Weights of a small masked image model: depths [2, 3, 3].
Rows from block 5 of a small masked image model, named by matrix and row number. Each number is 128 + 24 x the weight over its row's rms, rounded and kept within 0 to 255. All counts start at 0.
After each channel's rows are labels from the 100 images, of 14976, where the channel reaches its highest value: "patch colour" is the nearest of a few named colours to the mean colour under the peak; "place" is the part of the image that holds the peak. Only what is clearly more common there than usual is listed. The data: crops of objects in photos (Visual Genome).
# conv: pointwise conv (model.blocks.5.conv.weight, 288x160x1x1), inputs 0-79

conv.267 [ 86 124 144  92 125 112  84 179 156 110  88 133 110 114 109  68 122  98 152 127 154 177 115 168 100 116  64 101 127 135 117 136 119 161 117 136 107 116 139 158 107 124 166 200 134 127 130 127 105 150  77  95 131 181  91 113 143  67 133 102 175 125 129 117 143 127 146 125 123  98 135 120 196 121 127 113 147 122  69  72]
patch colour: black
place: top left

conv.193 [129 135 152 146 129 148  88 135 120 188 110 142 104 184 122 152 153 149  90 148 121 115 142  69  91 124  93 133 160 151  99 171 129 142 118 110 136 124 134 142 128 134  84 136 117  85  85 119 149 136 136 114 142 116 165 139 136 158 127 142 136 137 131  97 128  93 143 100 160  92 144 139  96 176 124 134 149 110 178 149]
patch colour: white
place: top right

conv.206 [129 140 125 143 116 156  97 138 127 123 140 154 120 127 106  73 112 109 110 107 133  55 116 118  93  89 105 118 159 140 136 132 101 142  96 122 123 134 115 123 106 138 155  90 112 105 127  95 131  99 116  93  93 136 126 120 128 170 106 121  92 118 145 114 138 105 130  95 133 145 110  55 129 155 122 145 177 105 127 184]
patch colour: pink
place: bottom left

conv.87 [ 86 149 119 142 147  70  93 133 128 145 109 145 111 125  23 110 149  89 138 136 146 155 108 113 151 104 127 127 145 135 140 115  61 137 145 131 125 118 153 146 126 129 154 112 112 125  96 140 203 151 118  78 129 142 111 131 138 141 131  86 143 126 125 123 116 152 164 110 138 103 144  96 113 130 123 137 147 144 147 123]
patch colour: grey
place: top right

conv.24 [120 125 145 124 156 133  74  97 136  40 122  98 128 130 103 129 123 146 128 114 100 141 129 108  99 119 110 140 128 132 150  93 149 119  21 135 121 139 123 138 143 133  99 145 131 120  87 127 148 129 116  71 109 129 152 138 115 110 125 143 131 117 134 139 173  84 125 163 121 175 125 128 126 156 137 133 161  95 132 137]
patch colour: white
place: top right

conv.153 [112  93 123 125 132 155 131 117 122 170 113 131 131 119 163 124 136 125 137  87 135  89 141 106 100 134 138  91 131 132 152  81 138 137 128 127 102  83 103 159  96 147 138 160 119 125 170 144  78 160 129 154 117 122 117 136  92 120 135 117 144 125  80 110 137 145 168  35 101  98  89 142 129 133 124 129 117 128 134 110]
patch colour: black
place: bottom right

conv.22 [138 138 133  80 140 143 143 122 126 145 145 141 125 103 118  97 145 206 127 138 146 127 123 141 158  84 128 157 161 156 137 129 238 126 139 135 147 109 116 135 128 142 120 149 131 114 135 116 119 123 151 118 109 109 143 143 107 125 138 212 172 128 114 125 175 130 184 137 133  94 125 128 109 116 150 135  89 128 180 124]
patch colour: white
place: top right

conv.33 [116 136 149 116 143 149 156 124 129 119  76 210 128 120 119  90 123 140 168 101 153 116 136 146 135 108 106 136 115 128 112 130 119 121 136 137 132 116 135 137 121 115 176 151 116 111 102 151  82  95 143 122 111 133 126 129  89 146 151 114 168 128  90 144 151 131 126 146 141 112 131 126 158 143 126 125 135 119 105 113]
patch colour: black
place: bottom left

conv.113 [111 151 124 183  63 126 128 131 121  84 112 159  94 115 139 156 140 155 148 116 121  63 172 126 105 151  99 131 141 137 152  98 124 134 209  97 145 115  94 162 151 171 143 149 139 133 139 119 109 136 130 130 112 125 134 128 101 152 118 128 139 113 112 124 128 175  96 122 118 106 104 159  94 157 121 122 117 162 136 120]
patch colour: green
place: bottom right

conv.228 [129 127 166  87 124 148 158 125 151 148 132 143 126 141 119  63 119 109 122 131 128 195 173 119 118 133  79  92 107 138 132 112  94 144 160 131 136 104 149 163 109 134 128 158 138 100 144  80 132 125 123 115 133 157  96  88 115 131 118  79 124 108 131 100 144  99  81 123 137 121 123 101 195 162 132 131 150  87 121 138]
patch colour: black
place: top left

conv.196 [127 119 161 122 139 103 132  65  75 168 102 144 156 125  89 128 122 158 127 133 128 115  97 135 125 127 138 114 150 136 113  51 175  58 118 147 109  92 102 131 110 151 167 129 145 116 119  96 144 126 122 125 108 134 153 124 134 158 111 178 161 147 119 104 175 201 139 117 108 132 138 121 157 135 131 118 122 182 141 161]
patch colour: cyan; white
place: top right

conv.225 [149 112 136 149 107 155 134 137 119 177 125 111 120 150  77 159 123 122 150 156 106 124 106 122  94 140 149 151 143 107 122 138 131 146 121 131 136 143 126 114 156 155 125 122 149 147 104 145 159 161 106 159 126 125 130 144 159 105 124 160 150 141 164 136 124 128 193 129 124 111 171  61 114 126 127 121 141 160 133 118]
patch colour: grey
place: bottom left

conv.242 [109 139 163 131 101 107 120  84 136 152 121 129 123 139 145 116 132 148 123 118 133 105 145 104 144 138  39 132 116 133 145  87 148 143 143 172 126 122  96 231 123 142 124 163 102 119 108 108  77 121 126  90 111 157 131 135 126 123 131 132 138  48 118 131 129  51 121 125 135 122 113 101 153 145 129 146 134  78 135 156]
patch colour: brown
place: bottom right

conv.230 [133 131 129 111 115 104 107 121 136 127 116 109 135  86 130 137 149 145 121 122 112 104 115 130  53 146 125 152 127 103 157 117 131 120 136 131 138 164 129 153 158 143 110 184 139 131 125  82 102 184  97 125 118 118  66 168 121 123 128  99 185 122 106 114 133 113 148 122 151 124 163  78 120 137 127 116 111 117 165 127]
patch colour: brown; black
place: top centre

conv.266 [110 122  91 168 130 125 109 115 122 176 111 128  69 126 108 135 114 131 121 104 128 129 129 122 188 120 118 115 156 135  66 119 107 121 158 109 126 143 119 132 143 123 122  94  85 124 133  97 147 117 133 113  97 126 117 110 109 112 128 108 125 133 143 151  63 118 134 128 133  91 140 163 122 114  92 135 116 113 152 115]
patch colour: grey
place: top right

conv.32 [141 128 145 122 130 125  98 123 103 151 139 126   0 132 131 113 115 134 142 102 114 110 140 113  71 122 138 109  87 138 151 132 127 137  94 120 119 133 129 104  91 126 120 113 122 142 116 141 142 136 118 125 129 136  97 102 129 133 134 112 133 124 128 100  77 113 129 123 127 152 141 141 132 141 123 119 140 134 136 139]
patch colour: cyan
place: bottom right

conv.3 [ 79 139 105 131 135 150 106 125 130 203 140 129 121  85 144 157 121 100 126 123 102 153 149  97 138 103 121 155 115  89 132 103 130 126 142 113 139 101 121 115  97  61 158 149 103 118 113 138 100 150  90 119 117 134 123 115 172 146 135 114 155 121 143 112 106 110 137 103 102  96 125 128 130 149 133 121 122 127 105 110]
patch colour: black
place: top left

conv.118 [132 119 155 119 157 146 150 124 129 158 123 127 142 124 149 179 134 126 129 122  98 115 141 166 125 139 114 155 143 105 135 106 118 135 139 160 125 148 117 121 124 132 175 143 118  89 128 141 102 177 128 135 126 134 143 128 144 139 131 110 130 125 128 120  93 125 100 117 142 104 163 143 127 117 113 102 123 120 142 102]
patch colour: black
place: top left

conv.29 [124 127 136 134 172 132 137 118 137 112 145 124 124 134 166 162 119 157 146 104 135 158 138 113  97 129 136 115 126 107 128  97 166 116 119 156 125 123 117 133 108 116 108 108 121 103 127 119  87  96 115 152 116 139 133 117 114 144 126 219 138 151 129 146 152  36 109 136 124 127  79 130 117 167 116 135  83  47 114 153]
patch colour: white
place: top right

conv.62 [134 124 117 176 210 132 179 139 134 131 123 147 118 143 117 165 125 140 134 117 104  83 127 127 130 167 125 103 150 152 130 121 168 123 120 115  81 109 155  98  79 113 107  95 107  95 134  99 137  88 137 120 120 136 131 109 123 134 111 207  98 130 124 139 144 119 109 166 133 142  73 176 129 123 122 136 114 123 139 142]
patch colour: white
place: top right

conv.137 [125 107 131 117 119 113 114   0 101 127 129 134 126 124 118 132 121 126 134 124 132 133 142 119 135 136 154 121 134 117 127  93 128   0 135 129 105 121  85 107 101 139 141 109 135 109 130 127 129 109 120 133 142 125 141 116 111 144 142 127 140 141 114 111 127 122 127 125 126 129 127 117 139 131 135 120 138 107 121 148]
patch colour: cyan
place: top left

conv.287 [130  99 110 110 138 109 133 121 115 163 162 129  61 117 127 105 126 119 138 124 108 127 139 136 112 156 125 148 115 120 128  92 158 119 141 120 123 107  88 103 141 139 157 125 157 114 149 141 112 123 138 131 155 133 111 121 142 125 138 142 154 236  92  27 138 155 179 130 123  75 143 139  92 109 124 103 133 159 133 122]
patch colour: blue
place: top left; top right

conv.11 [113 136 138 180 123 121 116 133 254 151  51 141 131 137 146 141 103  88 128 112 119 126 167 116 141 102  84  98 115 112 135 113 120 159 144 148 156 125 112 139 106 113 144 149  49 114 124 122 123 117 135 109 116 120 107 118 131 128 124 102 116 118 131 131 140 133 125 104 129 102 142 147 144 135 117 125 127 131  80 114]
patch colour: orange; red
place: bottom left

conv.86 [134 147 142 148 132 123  79 143 141 163 139  94 122 115  86 143 130 124 129 152  91 109 150 108 136 146 139 145 120  78 133 142 123 138 126 124  47 146 129 147 131 132  99 163 139 140  79 153 170 149 108 125 109 119 136 153 156 124  66 142 151 125 140 143 126 133 150 126 110  76 154 106 112 143 121 133 128 151 127 137]
patch colour: white; blue
place: bottom left

conv.41 [174 157 138 136 184 157 137  68 100 126  66 139 125 124  66 131 123 139 148 151 136 129 108 140 129 145 164 130 170 106 128  90 158  79 103 106 141 148  89 103 128 125 138 181 120 109 151 133 117 124 111 128 115 144 133 141  93 148 137 150 160 151 117 128 125 152 158 127 132  83 144 105 102 133  94 141 158 143 158 218]
patch colour: cyan
place: bottom right

conv.161 [129 112 123 125 145 118 139 154  79 150 146 139 117 125 113 112 122 103 137 127 139 113 135 152 126 130 159 116 107 123 109  93 126 117 126 117 132 114 126 115 134 111 155 128 133 130 137 192 134 112 111 127 141 147 115 108 115 135 126 119 151 151 106 150 154 255 127 133 124 124 121 126 119 129 129 117 137 255 121 124]
patch colour: blue; black
place: top left

conv.208 [152 115 161  81 123 130 132 128 134 147 104 111 146 133 121  85 103 128 119 143 117 133 154 180 103 138 104 104 134 135 118 127 138 127 142 126 160 119 141 186 130 118 139 170 132 125 142 148 125 128 140 110 139 121 102 133 135  92 116 129 144 113 133 116 125 135 111 139 138 179 124 156 162 117 127 135  88 113 121 122]
patch colour: black
place: top left

conv.197 [135 120 147 109 111 134  95  25  97 135 127 118 152 122 118 130 133 107 126 130 137 134 132 114 133 131 180 126 113 121 130  93 136  36 137 117 103 135 119 110  91 151 125 141 142 103 138 103 120 139 119 130 131 118 124 120 122 124 141 119 147 165 100 129 117 150 141 124 121 107 129 109 139 136 122 120 139 116 121 134]
patch colour: blue; cyan
place: top left; top right

conv.207 [131 139 144 141 137 129 162 129 110 125 120 156 117 126 131 129 135 106  93 150 209 122 140 129 101 145 120  79 171 126 120 107 155 139 106 100 112  88 169 119 143 166 132 139 105 126 171 116 154 108 187 103  87 180 125 127 122 145 144 144 141 123 127 160 152 143 153 124 117 107 139 143 128  96  69 138 138 126 139 122]
patch colour: pink
place: top right

conv.68 [166 159 137 136 132 167 147 132 142 196  94 128 132 124 138 107 108 123 128  95 109 136 235 143 129 160 111 138 142 127 100 108 126 165 164 133 137  89 147 148 138 102 125 161 145 130 119 127 122 113 124 150 115 133 125 126 145 122 108 127 116 124 143 133 147 126 124 133 145 150 114 161 130 143 114 125 157 124 125 131]
patch colour: white
place: top right

conv.51 [149 117  67 109 187 140 149 175 159 108 154 137 155 137 117 137 118 112 121 132 120 163 120 141 127 133 149 134 152 131 123 228 111 162  93 120 114 129 244  86 123  96 129 117 114 143 148  98 141 124 130  97 104 153 135 144 133 112 129 121  93 146 144 122 123 118 103 120 137 175 132 179 113 115 109 138 111 116 138 104]
patch colour: white
place: top right

conv.144 [127 142 140 158 131 145 110 181 140  39 140 141  68 128 185 150 137 127 119 131 133 101 114 138 122 127  61 116 150 131 128 126  85 169 121 222 119 128  80 136 122 147 142 142  97 126 110  94  90 123 128 135 129 118 100 137 127 122 108 118 152  75 131 167 126  82 128 101 119 147 109 146 158 120 127 132 120  64 122 102]
patch colour: red
place: top right; bottom right

conv.200 [ 99  94 111  96 122 118 131 166 104 106 173 130 176 118 142 141 137 103 121 119 117 126 195 112 126 131 120 129 138 175 131 116 126 134 139 189 130  88 170 144 140 105 148 152 130 105  97 122 108 134 127 105 114 108 118 167 147 151 130 125 114 141 118 150 116 119 166 133 130 117 128 155 118 142 132 133  97 121 145 132]
patch colour: white
place: bottom right

conv.103 [107 136 140 125  97 136 146 104 121 108 115 116 120 133 148 152 135 142 122 132 136 129 122 146 128 109 139 112 111 143 114 117 121 124 110 140  70 161  90 118 151 125 128 125 128  61 128 143 119 155 139 106 143 120 147 137 130  78 142 124 124 130 130 116 117 120 123  92 139 140  74 169 134 109 136 131 106 115 114  99]
patch colour: brown
place: bottom right

conv.12 [ 72 163 110 108 131 140 183 137 127 119 117 116 147 116 139 115  64 146 107 115 160 124 120 105 113  92 128  88 153 104  78 151 120 125 133 139 150  41 127 118 133 159 116 144 126 112  98 155 146 118 145 105 122 130 142 132 127 148 129 157 103 125 134  92 111  86 150 117 107 157 101 130 104 151 141 109 126 142 118 144]
patch colour: white; pink
place: top right

conv.180 [146  67 131 152 125 178 161 128 136 128 125 127 160 136 147 144  90 152 127 135 109 109 148  98 137 130 117 154 148 150  95 121 118 117  99 145 177  62 109 102 124 102 154 107  84 107 120 116  47 110 129 154 138 187 123 122 130  79 115 139 117 119 137 147 178 115 107 138 130 145 124 116 104 163 104 145 127 126 134 127]
patch colour: brown
place: top right; top centre

conv.138 [152 128 110 138 123 132 145 138 128 139 141 138 107 118  30 119 145 127 142 131 137 123 126 153 155 130 130 132 150 148 120 130 130 151 139 135 133 126 135 123 129 130 108 140 109  96 147 149 190 153 140 129 146 125 200 116 121 124  90 127 131 130 135 137 147 133 184  98 148 117 127 110  95  91 114 126 169 140 166 247]
patch colour: grey
place: bottom right

conv.239 [117 114 154 133 135 140  43 132 131 145 121 116 157 118 134 140 114 140 135  98 102 109 126 135 100 112 109 131 154 141 128 129 142 132 116  97 127 141  89 103 114 136 131 133 105 140 130 138 132 138 142 115 132 126 131  76 122  82 139 141 132 144 145 116  98 127 146  38 124 125 135 136 139 124 132 118 161 148 142 116]
patch colour: blue
place: top right; top left

conv.150 [158 133 132 212 158 146 153 138 121 152 134 116 118 194 142 132 120 154 121 147 133 123 120 137 103 143 124 128 158 131 139 117  83 155 120 117 143 101 157  95 133 132 120 114 130 114 142 114 136 116 115 116  93 206 107 143 107 123 122 115 130 108 134 194 116  92 164 123 118  89 141 111 105 106 157 173 130 125 110 137]
patch colour: grey
place: middle right

conv.85 [112 104 131 110 123 171 179 117 148 142 108 143 131 117 191 101  99  89 114  90 137  95 130 146 110 132 116 113 110 104 105 130 119 125 142 134 120 109 141 124 147  68 159 146 125 118 131  85  67  84 106 114 131 152  93  95 125 136 132  95 147 125  63 122 104 119 107 152 111 126 124 101 157 153 155 126 121  95  79 129]
patch colour: black
place: top left; bottom left

conv.124 [135 113 137 102 139 101 142 100 167 160 114 127 189 119 121  95 112  90 143 125 112 172 165 138  96 112 127  96 102 117 128 122  97 134 154 171 148 106 178 157 171  89 144 161 113 143 154 107  88 119 131 162 112 132 129  91  99 127 102 111 139  94 122 122 191 113  68 142 126 125 152  57 127 146 138 124 113  97 138 157]
patch colour: red
place: top left