config = dict(
    model='masked image model',
    dataset='crops of objects in photos (Visual Genome)',
    train_examples=61751,
    image_size=64,
    crop_scale_min=0.7,
    horizontal_flip=True,
    translate=0.06,
    method='simmim',
    mask_ratio=0.6,
    loss='l1',
    arch='mobilenet_v1',
    norm='batchnorm',
    activation='relu',
    channel_attention='se',
    depths=[2, 3, 3],
    kernel_size=5,
    stem='deep',
    widths=[96, 160, 288],
    init='small_normal',
    optimizer='adamw',
    lr=0.0037,
    beta1=0.8,
    beta2=0.98,
    eps=1e-10,
    grad_clip=3.0,
    ema_decay=0.999,
    steps=34800,
    batch_size=128,
    epochs=72.1,
    lr_schedule='cosine',
    final_lr_fraction=0.05,
    warmup_steps=6960,
    weight_decay=0.04,
)
Rows from block 5, named by matrix and row number. Each number is 128 + 32 x the weight over its row's rms, rounded and kept within 0 to 255. All counts start at 0. After the name is the row's rms in percent of the matrix's.
# conv: pointwise conv (model.blocks.5.conv.weight, 288x160x1x1), inputs 0-79
conv.5 103 [ 71 119 139 112 175 222 158 133 118 189 127 136  65 134 148  93  93 140 127  98 114  27 157 111  41 172 142  87 124 143 140  96 110 116 141  89 126 128 108 121  65 129 146 174 136  75 144 156 114 145 122  89 160 133 106  74 116 140 144  42 133 156 178 124 128 131 110 116 139 113 104 105 107 180 108 116  76 126 191  91]
conv.6 084 [171 165  99 221 129  86 150 167 133 149 149 127  56 126 137 123 140 112 161 142 110 140 165 155 161 113  63 113 165 143 121 193  82 219 120 162  77 119 188 163  82  89 109 120  81  83 158 175 134 117 107 107 132 142 128  93 121  96 142 114 105  77  80 123 135  44 155 112 125 116 103  87 147 116 129 126 154 138  99 154]
conv.7 091 [120 124 118  70 134 113 144 122 103 122 129 150 156 134  90  36  84  99 151 138  92 126 107 141 140 130 113 105 125 112 150 158 140  95 121 153 137 158 117 188 148 107 186 162 157 115 119 188 140 135  58 119 162 165  39 102 146 114 127 108 173 138  59 207 132 214 144 134  99 106 146 119 234 145 118 124 140 152 105 113]
conv.8 107 [115  91 119  95 137 171 135 130 148 155 118 161 111 125 145 160 121 102 116 124  94 123  95 131 165 101 109  21  70 143  99 116 145 148 130 109  91 135 116 120 110 112 179 174  97 121  91 108  88 159  94 111 149 121  85 105 159  97 103  86 133 149  40 144 146 152 151 130 104  88 121 161 171 117 149 130 154 121 123 133]
conv.9 113 [114  68 130 144 150 195 173 104 152 156 130 142 121  97 144 125 120 123 137 191  81 122 122 132 155 159  94 158 121 147 143  90 113 107 109 137  93 129 133 121 133  69 148 144 110 107 140 146  37 187 111 159  92 184 105  90 146 117 142  81 150 171  57 157  87 122  74 132 109  93 116 103 124 130 121  97  93 144 168 109]
conv.10 100 [116 159 196 150 142 129 114 152  67  91 242 181  86  90 124  62  92 168 182  87 106 153 151 100 100 120 201 117 135 102 130 146 112 130 175 154 136 159 151 156  96 132 159 155  93 137 134 171 115  87 152  90 135 144 158 123 117 122 164 133 124 144 110 101 178 134 124  88 171 164 111 117 121 136 133 111 145 121 130 132]
conv.13 100 [109 152 140 111 143 145 116 117 141 186 148 143 114 144 135 134 105 150 108 109  92 127  81  98 126 101 129 124  95 140 148 146  80 153  59 142 136 133 110 140 124 108 142 172 119 138 143 121 135 157 147  80 153  97 139 111 131  48 112 113 162 137 121  63 116 112 104 123 109 136 140 102 132 123 146 255 157 123 132 120]
conv.14 121 [108  98 123  92 147 160 124 123 102 146 155 138 131 141 127 104 136 143 128  86 178 128 126 102 136 138 147 102  97 170 164 156 109 134 131  99 158 106 126 107 142 139 117 124 156 103  99 121 149 155 119 107 135 106 160 149 126  92 130 144 122 110 148 157 114 103  93 136 129  82  79 127 118 102 120 101 138 142 140 120]
conv.15 090 [148 115 100  87 255 159 110 150 130 152 138 137 132 138 166 167 127 166 121 126 125 161 113 130  96 128 114 109 133  99 134 146 152 143 107  93 114 124 189  71 107 133 142   4  84 121 151 118 219 112 120 146 124 114 138 110 107 143 109 128  34 141 153 138 133 145 162 123 112  71 143 173 163 132 120 128 179 146 110 167]
conv.16 108 [136 162 136 147 110  67 111 133 159  66 146 152  82 148 101  66 183 128 131 102 107 155 123  71 138 130 120 164 120  88 149  94 110 132 131 163 108 108 109  96 125 108 136 133 124 176 161 117  89 119 164 123 109 110 151 112 106 128 107 114 124 139 153 127 113 132 165 129 106 183 141 109 115 135 109 143  96 153 161 117]
conv.17 099 [106 123 178 132 105  98 111 128 144 117 139 151 194 114 143 156  92 120  97 124 129 103 189 131 220 130 145 136 174 110 156 123  81 148 154 205 145 150  95 109 147 132 158 137  45 113 107 107  49 164 113 133 144 124  79  96 134 149 117  99 136 135 102 119 136 141 127 159 132 129  75 155 125 103 139 137 100 100 128  53]
conv.18 107 [202 137 176 130  84 144 156 137 109 125 133 117  97 103 146 186  91 103  96 131 141 135 115 192 145 129 142  96 134  63  92 105 143 112 145 100 115  63 145 139 155 104 158 163 160 143 160 146 154 106 146 142  83  89 119 104  14 204 150 147 126 111 109 172 106 121  89 132 133 227 152 105 139 125 153  94 157 113 110 146]
conv.19 104 [103  42 115 113 129 105 119 125 103 130 126  89 134 112 137 125 184 112 126 146 141 132 122 154 148 120 132 167 155  50 255 105 140 142 120 124  86  71 150 133 126  79 126 133 117  41 127 104 134 163 106 164  96 133 108 167 135 149 146 130 105 126  84 124 140  88 136  99  99 123 154 109 124  58 112 101 115 148 125 122]
conv.20 081 [133 134 119 155 106 117 130 142 130 163 140 125 129 111 117 121 124 151 102 129 124 156 239 108 124 120 140 132 140 118 133 113 155 146 244 139 120 128 128 134 119 145  97 134 128 125 112 130 139 116 160 142  77  98 160 140 121 146 129 167 132 110 129 124 152  76 169 128 126  99 136  91  88 104 164 125 138 107 137 158]
conv.21 112 [115 134 150 132 122 147 127 130 151 230  87 148 127 128 116 114 105 139 156  72 161 142  85 123 106 155 147 121  78 134 115 108 107 140  99 103 155  51 136 156 125 126 129 135 113 115 149 145 100 151 126 107 152 129 125 126 155 132 118 125 150 154 147 129 125 103 187 114 165  78 101 137 119 101 152 152 129 125 118 139]
conv.23 109 [ 87 248 219 108  83  79 106 119 148 247 131 121 100 132  94 101 123  99 136 102 140 119 139  75 122 130 120 145 131 136 145  99 155 139 121 141 131 155 109 122 152 153 130 174 149  97 102 138  98  95 117 118 199 160 111 176 153  52 138 122 132  98 111 117  69 138 177 106 119 105 160 153 121 148  88 136 180 133 141  97]
conv.25 102 [118 123 167  99 123 137 136 122 129 151 181 139 127 115 143  73  98  86 143 181 169 113 123 139 103 152  99  94 132 109 139 158 133 135 122 130 178  91  89 152 104 133 135 161 137 133 145 146 110 117  93 203 133 163  78  73  81 147 144  36 116 125  85 128  71 117  79 119 104 165 142  94 211 135 126 107 146 104  71 103]
conv.26 090 [130 156 128 116 125 135 141 160 245 103 255 156 114 168 140 117 131  76 143 145 144 142 181 117 132 154  65 117 122 112 147 123 200 125 169 189 120 127  78 118 136 139  96 130 106 131 119 119 127 132 125 139 161 167  88 114 124 116 109 123 113 236 135  49 134 153 158 120  99 109 103 120 121 113 142 100 126 128 102 140]
conv.27 087 [168 144  92 168 204 123 147 104 117 159 160 114 119 114  87 179 135  82 160 129 128 184 110 137 133 115 165 120 141 132 131  76 101 119 122 114 117 139 129 115 137 126  99 138 135 106 130 171 139 122 114  99 107 119 125 148 122  93 108 100 108 135 126 146  82 133 147 139 133 130 133 128  93  75 112 127 151 151 145 137]
conv.28 113 [111 149 160 118 120  84 145 118 139 127 149 147 113 165 121 155 139 132 172 155 242 110 120 130 127  96 128 148 121 142 148 139 124 136 127 113 142  69 163  95 162 104 163 121 127  94 190 141 146  87  99 121 123 142 105  83  93 161 148 117  90 122 111  99 110 109 142  54  97 114 169 143 128 126 114 147 148 113 122 109]
conv.30 112 [114  96 148 146 109 119 133 128 170 102 124 127 109 104 122 127 117 162 191 125 131 133 146 142 124 128 122 118 129 133 113 130 110 144 123 148 127 168  99 108 112 126 104  99 114 131 132 118 127 124 137 119 133 148 170 124 161 158 140 134 114 148 123  93 130 153 108 122 127 136 120 135 131  93 132 255 127 143 130 134]
conv.31 078 [122 142 119 121 116 138 150 128 160   0 129 104 128 110 119 128 131 143 105 132 121 147 131  82 110 102 150 127 120 124 135 132 157 134  83 132 130 135 137 121 140 130  66 130 138 115  92 124 133 120 128 151 116 102 145 121 128 142 126 163 163 139 121 170 147 105 146 134 158 120 122 125  55 146 112 151 120 122 159 120]
conv.34 108 [ 97 131 196  89 173 100 136 144 146 140 120 100 118 136 133  91 104 121 127 149 108 146 105 120  85 162 118 129 150 157 130 161 127 157 113 112 134 156 186 159 128  90 135  91 192 178 115  35 188 154 106  93 100  91 152 109 138 159 128 155 110 141 151 156 144 108 101 109  78 126 232  87  94 177 133 128 144 123 109 118]
conv.35 093 [151 110  24 143 189 155 107 124 117 120 130 129 125 112 134  75  88 129 136 139  80 135 103 109 136 103 138 141 197  98 127 108 255 134 132 130 123  46 119 120  72 137 118 131 136  86 142 128 106  97 151 139 144 144 174 108 109 126 129 241 115 137  59 140 139 137 197 103 125  65 103 127  93 116 200 156 103 140 100 148]
conv.36 082 [136 115 132 116 129 124 131 128 116 120 113  57 121 119 132 148 123 108  81 121 135 127 134 126 123 188 124 126 136 136 106 131 139 112 138 132 129 109 126 136 127 124 144 132 141 142 156  82 138 107 123 124 131 132  88 109 138 119 136  80 146 126  98 132 119 129 130 127 213 104 130 140 145 139 154 143 129 119  59 131]
conv.37 115 [120  41  89  97 124 148 149 114 142  98 122 132 137 138 125 138  91 129 141  95 102 143 149 145 158 149 136 170 138   0 111 125 136 138 126 151   1 104 142  92 109 114 136 125 124  67 137 137 120 115 129  60  81 144 156 135 158 154 153  93 127 120 103 123 147 114  99 181 111 140 173 143 124  67 129 142 105 147 142  94]
conv.38 100 [160 145 219  85 108 148  93 112 121 156 118 139 140 129 107  87 145 178 129 144 106 133 136 117 137 155 113 160 106 131 106 120 191 113 152  52 174 149 109 123 100 128 150 110 196 134 140  87 126 132 152 111 120 123 142 184 150 155 132 165 153 132 104 153 144 127 127 184 137 122 158  99 124 141 110 143  99 114 144 147]
conv.39 092 [110 161 112 189 132 107 133 145 118 108 125 119 165 178 118 114 154 104 107  88 135 101 104 113 165 128 105 154 101 123 126 162  58  92 154 151 149 102 134 133 126  76 136 169 144 125 144 130  93 128 124 136  97 110 110 171 108 106 117 156 145 178 121 108 118 173 129 143 131  78 158 112 127 200  84 209  99 114 114 137]
conv.40 090 [146 117 107  96 138 131  89 130 148 143 132 143  79 112 151 105 130 110 116 103 103 121 126 157 148 140 143 150 156 129 112 154 120 103 106 107 136 117 108 135 110 127 147 143 132 149 113 135 143 120 255 104 129 200 105 164 140 129 125 140 157 122 158 134 139 140 133 137 255  96 143 130 124 108 109 135 117 128 204 140]
conv.42 112 [106 113 178 151 112 121  78 128 118 122 126  97 106  79 143 200 155 144 103  94  91 112 125 150 104 121 128 168 147 124 180 140 131 127 144 164 122 165 136 134 158  99 174 135 128 158  38 120 110 123  76 126 135 138  62 105 113 122 107   5 120 114 105 125 133 150 132 145 149 121 162 157 126 149 119  84 129 119 106 128]
conv.43 099 [158 174 135 120 150 141 110 108 130 203 108 140 107 146  30  38 158 135 143 131 159 129 194 116 125  89 130 127 172 137 129 140 119 114 220 164 146 146 150 119 127 107 110 154 152 144 150 114 120 123  96  60 129 119 120  97 108 137 147 128 140 137 128 121 231 123 105 164 125  84 169 132 136 128  67 131 132 103 156 112]
conv.44 101 [155 104 151 132 148 137 119 138 131 148 131  73 146 113 138 112 161 129  86 149  43 103  96 115 113 150 134 207 170  85 194 126 135 121 135 136 119 163 120 106 167 176  78 173 177 106 117 133 123 147 103 166 117  85 187 150 138 132  59 127 150 147 151  87 125  97 119 121 140  94 144  94 101 139 132 119 180 129 111 167]
conv.45 116 [118 138 171 101 127 116 124 125 112 155 133 142  35  70 143 134  41 167  82 191  76 121 121 167  81 105 141  99 101 104 123 125 132 140 121  84 123 126 136 109  89  97 115 124 139 113 155 165 142 134 125 117 147 102 151  11 122 189 146  98 109 130 131 109  72 137 100  83 120 172 153 126 104 159 165 103 147 133 139 108]
conv.46 099 [137 107 178 115  96  73 155 125 104  63  89 192 109 133 110 151 115 123 255 130 136 120  71 115  99 134 129 108 144  99  63 120 127 124 135 180 124 157 119 124 119 147 149 153 114 161  99  71 115 127 121  88 103 122 105 124 176 121 255 136 172 148 128 130 144 127 179  96 117 162 146 121 126 112 120 116 128 116 155 131]
conv.47 098 [129  85 149 113 155 141 125  29 118 166 154 131  84 135 166 153  97 121  86  98 110 154 158 119 147 104 173 129 100 115 129 125 123  44 121 164 104  98 103  50 107 114 150 129 107  50  53 107  82 123 146 151 135 118 161  96 132 138 178 128 156 170  74 138 127 107 125 106  88  57 128 140 143 142 184 113 156 100 104 137]
conv.48 103 [202 127 147 140 114 118 138 147 142 128 132 137  95  87 138 149  66 166 222 153 136 131 140 106 106 150 113  48  51 155 116 112  91 116 134 118 105 115 132  91 106  62  86 144 118 127 124 123  92 156 160 140 170 100 184  36 128 166 127 133  91 169 148 114 150 153  68 131 146 170  81 113 119 168 139 120 125 162 163 120]
conv.49 100 [187 140 115 115 139 132 113 135 124 147 109 137 135 111  97 141  95 115 116 149 122  73 116 159  96 115 136 115 137 150 121  35 100 128 129 152 140  81 125 148 142  59 153 147 156 115 137 234 121 172 141 140 180 143 122  82  88 168  99 139 154 164 134 105 144 172  93 136 133 162 184 155  72 122 155 109 112 255 141 117]
conv.50 123 [127 143 152 149 125 124 134 130 149 146 143  91 161 132 106 136 111 101 126 146  90 125 127 158 128 133 134 139 141  97 136 112 125 130 137 167  82 113 155 160 104 146  70 163 115 115  52  97 143 123 101 171 122 117 145 158 161 110 116 119 123  85  96 136 133 143 141 152 126  72 138 137 108 127 115 134 141 120 119 128]
conv.52 106 [ 96 136 145 127  64  81 106 113 190 133 120 121  89 126 139 128 140 156 132 138 133 127 157 119 128 153  95   5 168 235 124 115 123 135 130 163 142 144 128  85 140 113  89 151 116 160 100  75 177 166 140 144 151 137 130 106  32  85 140 138 140 131 142 162 125 179 168 125 124 165 129 146 128 135 147 114 153 116 138 140]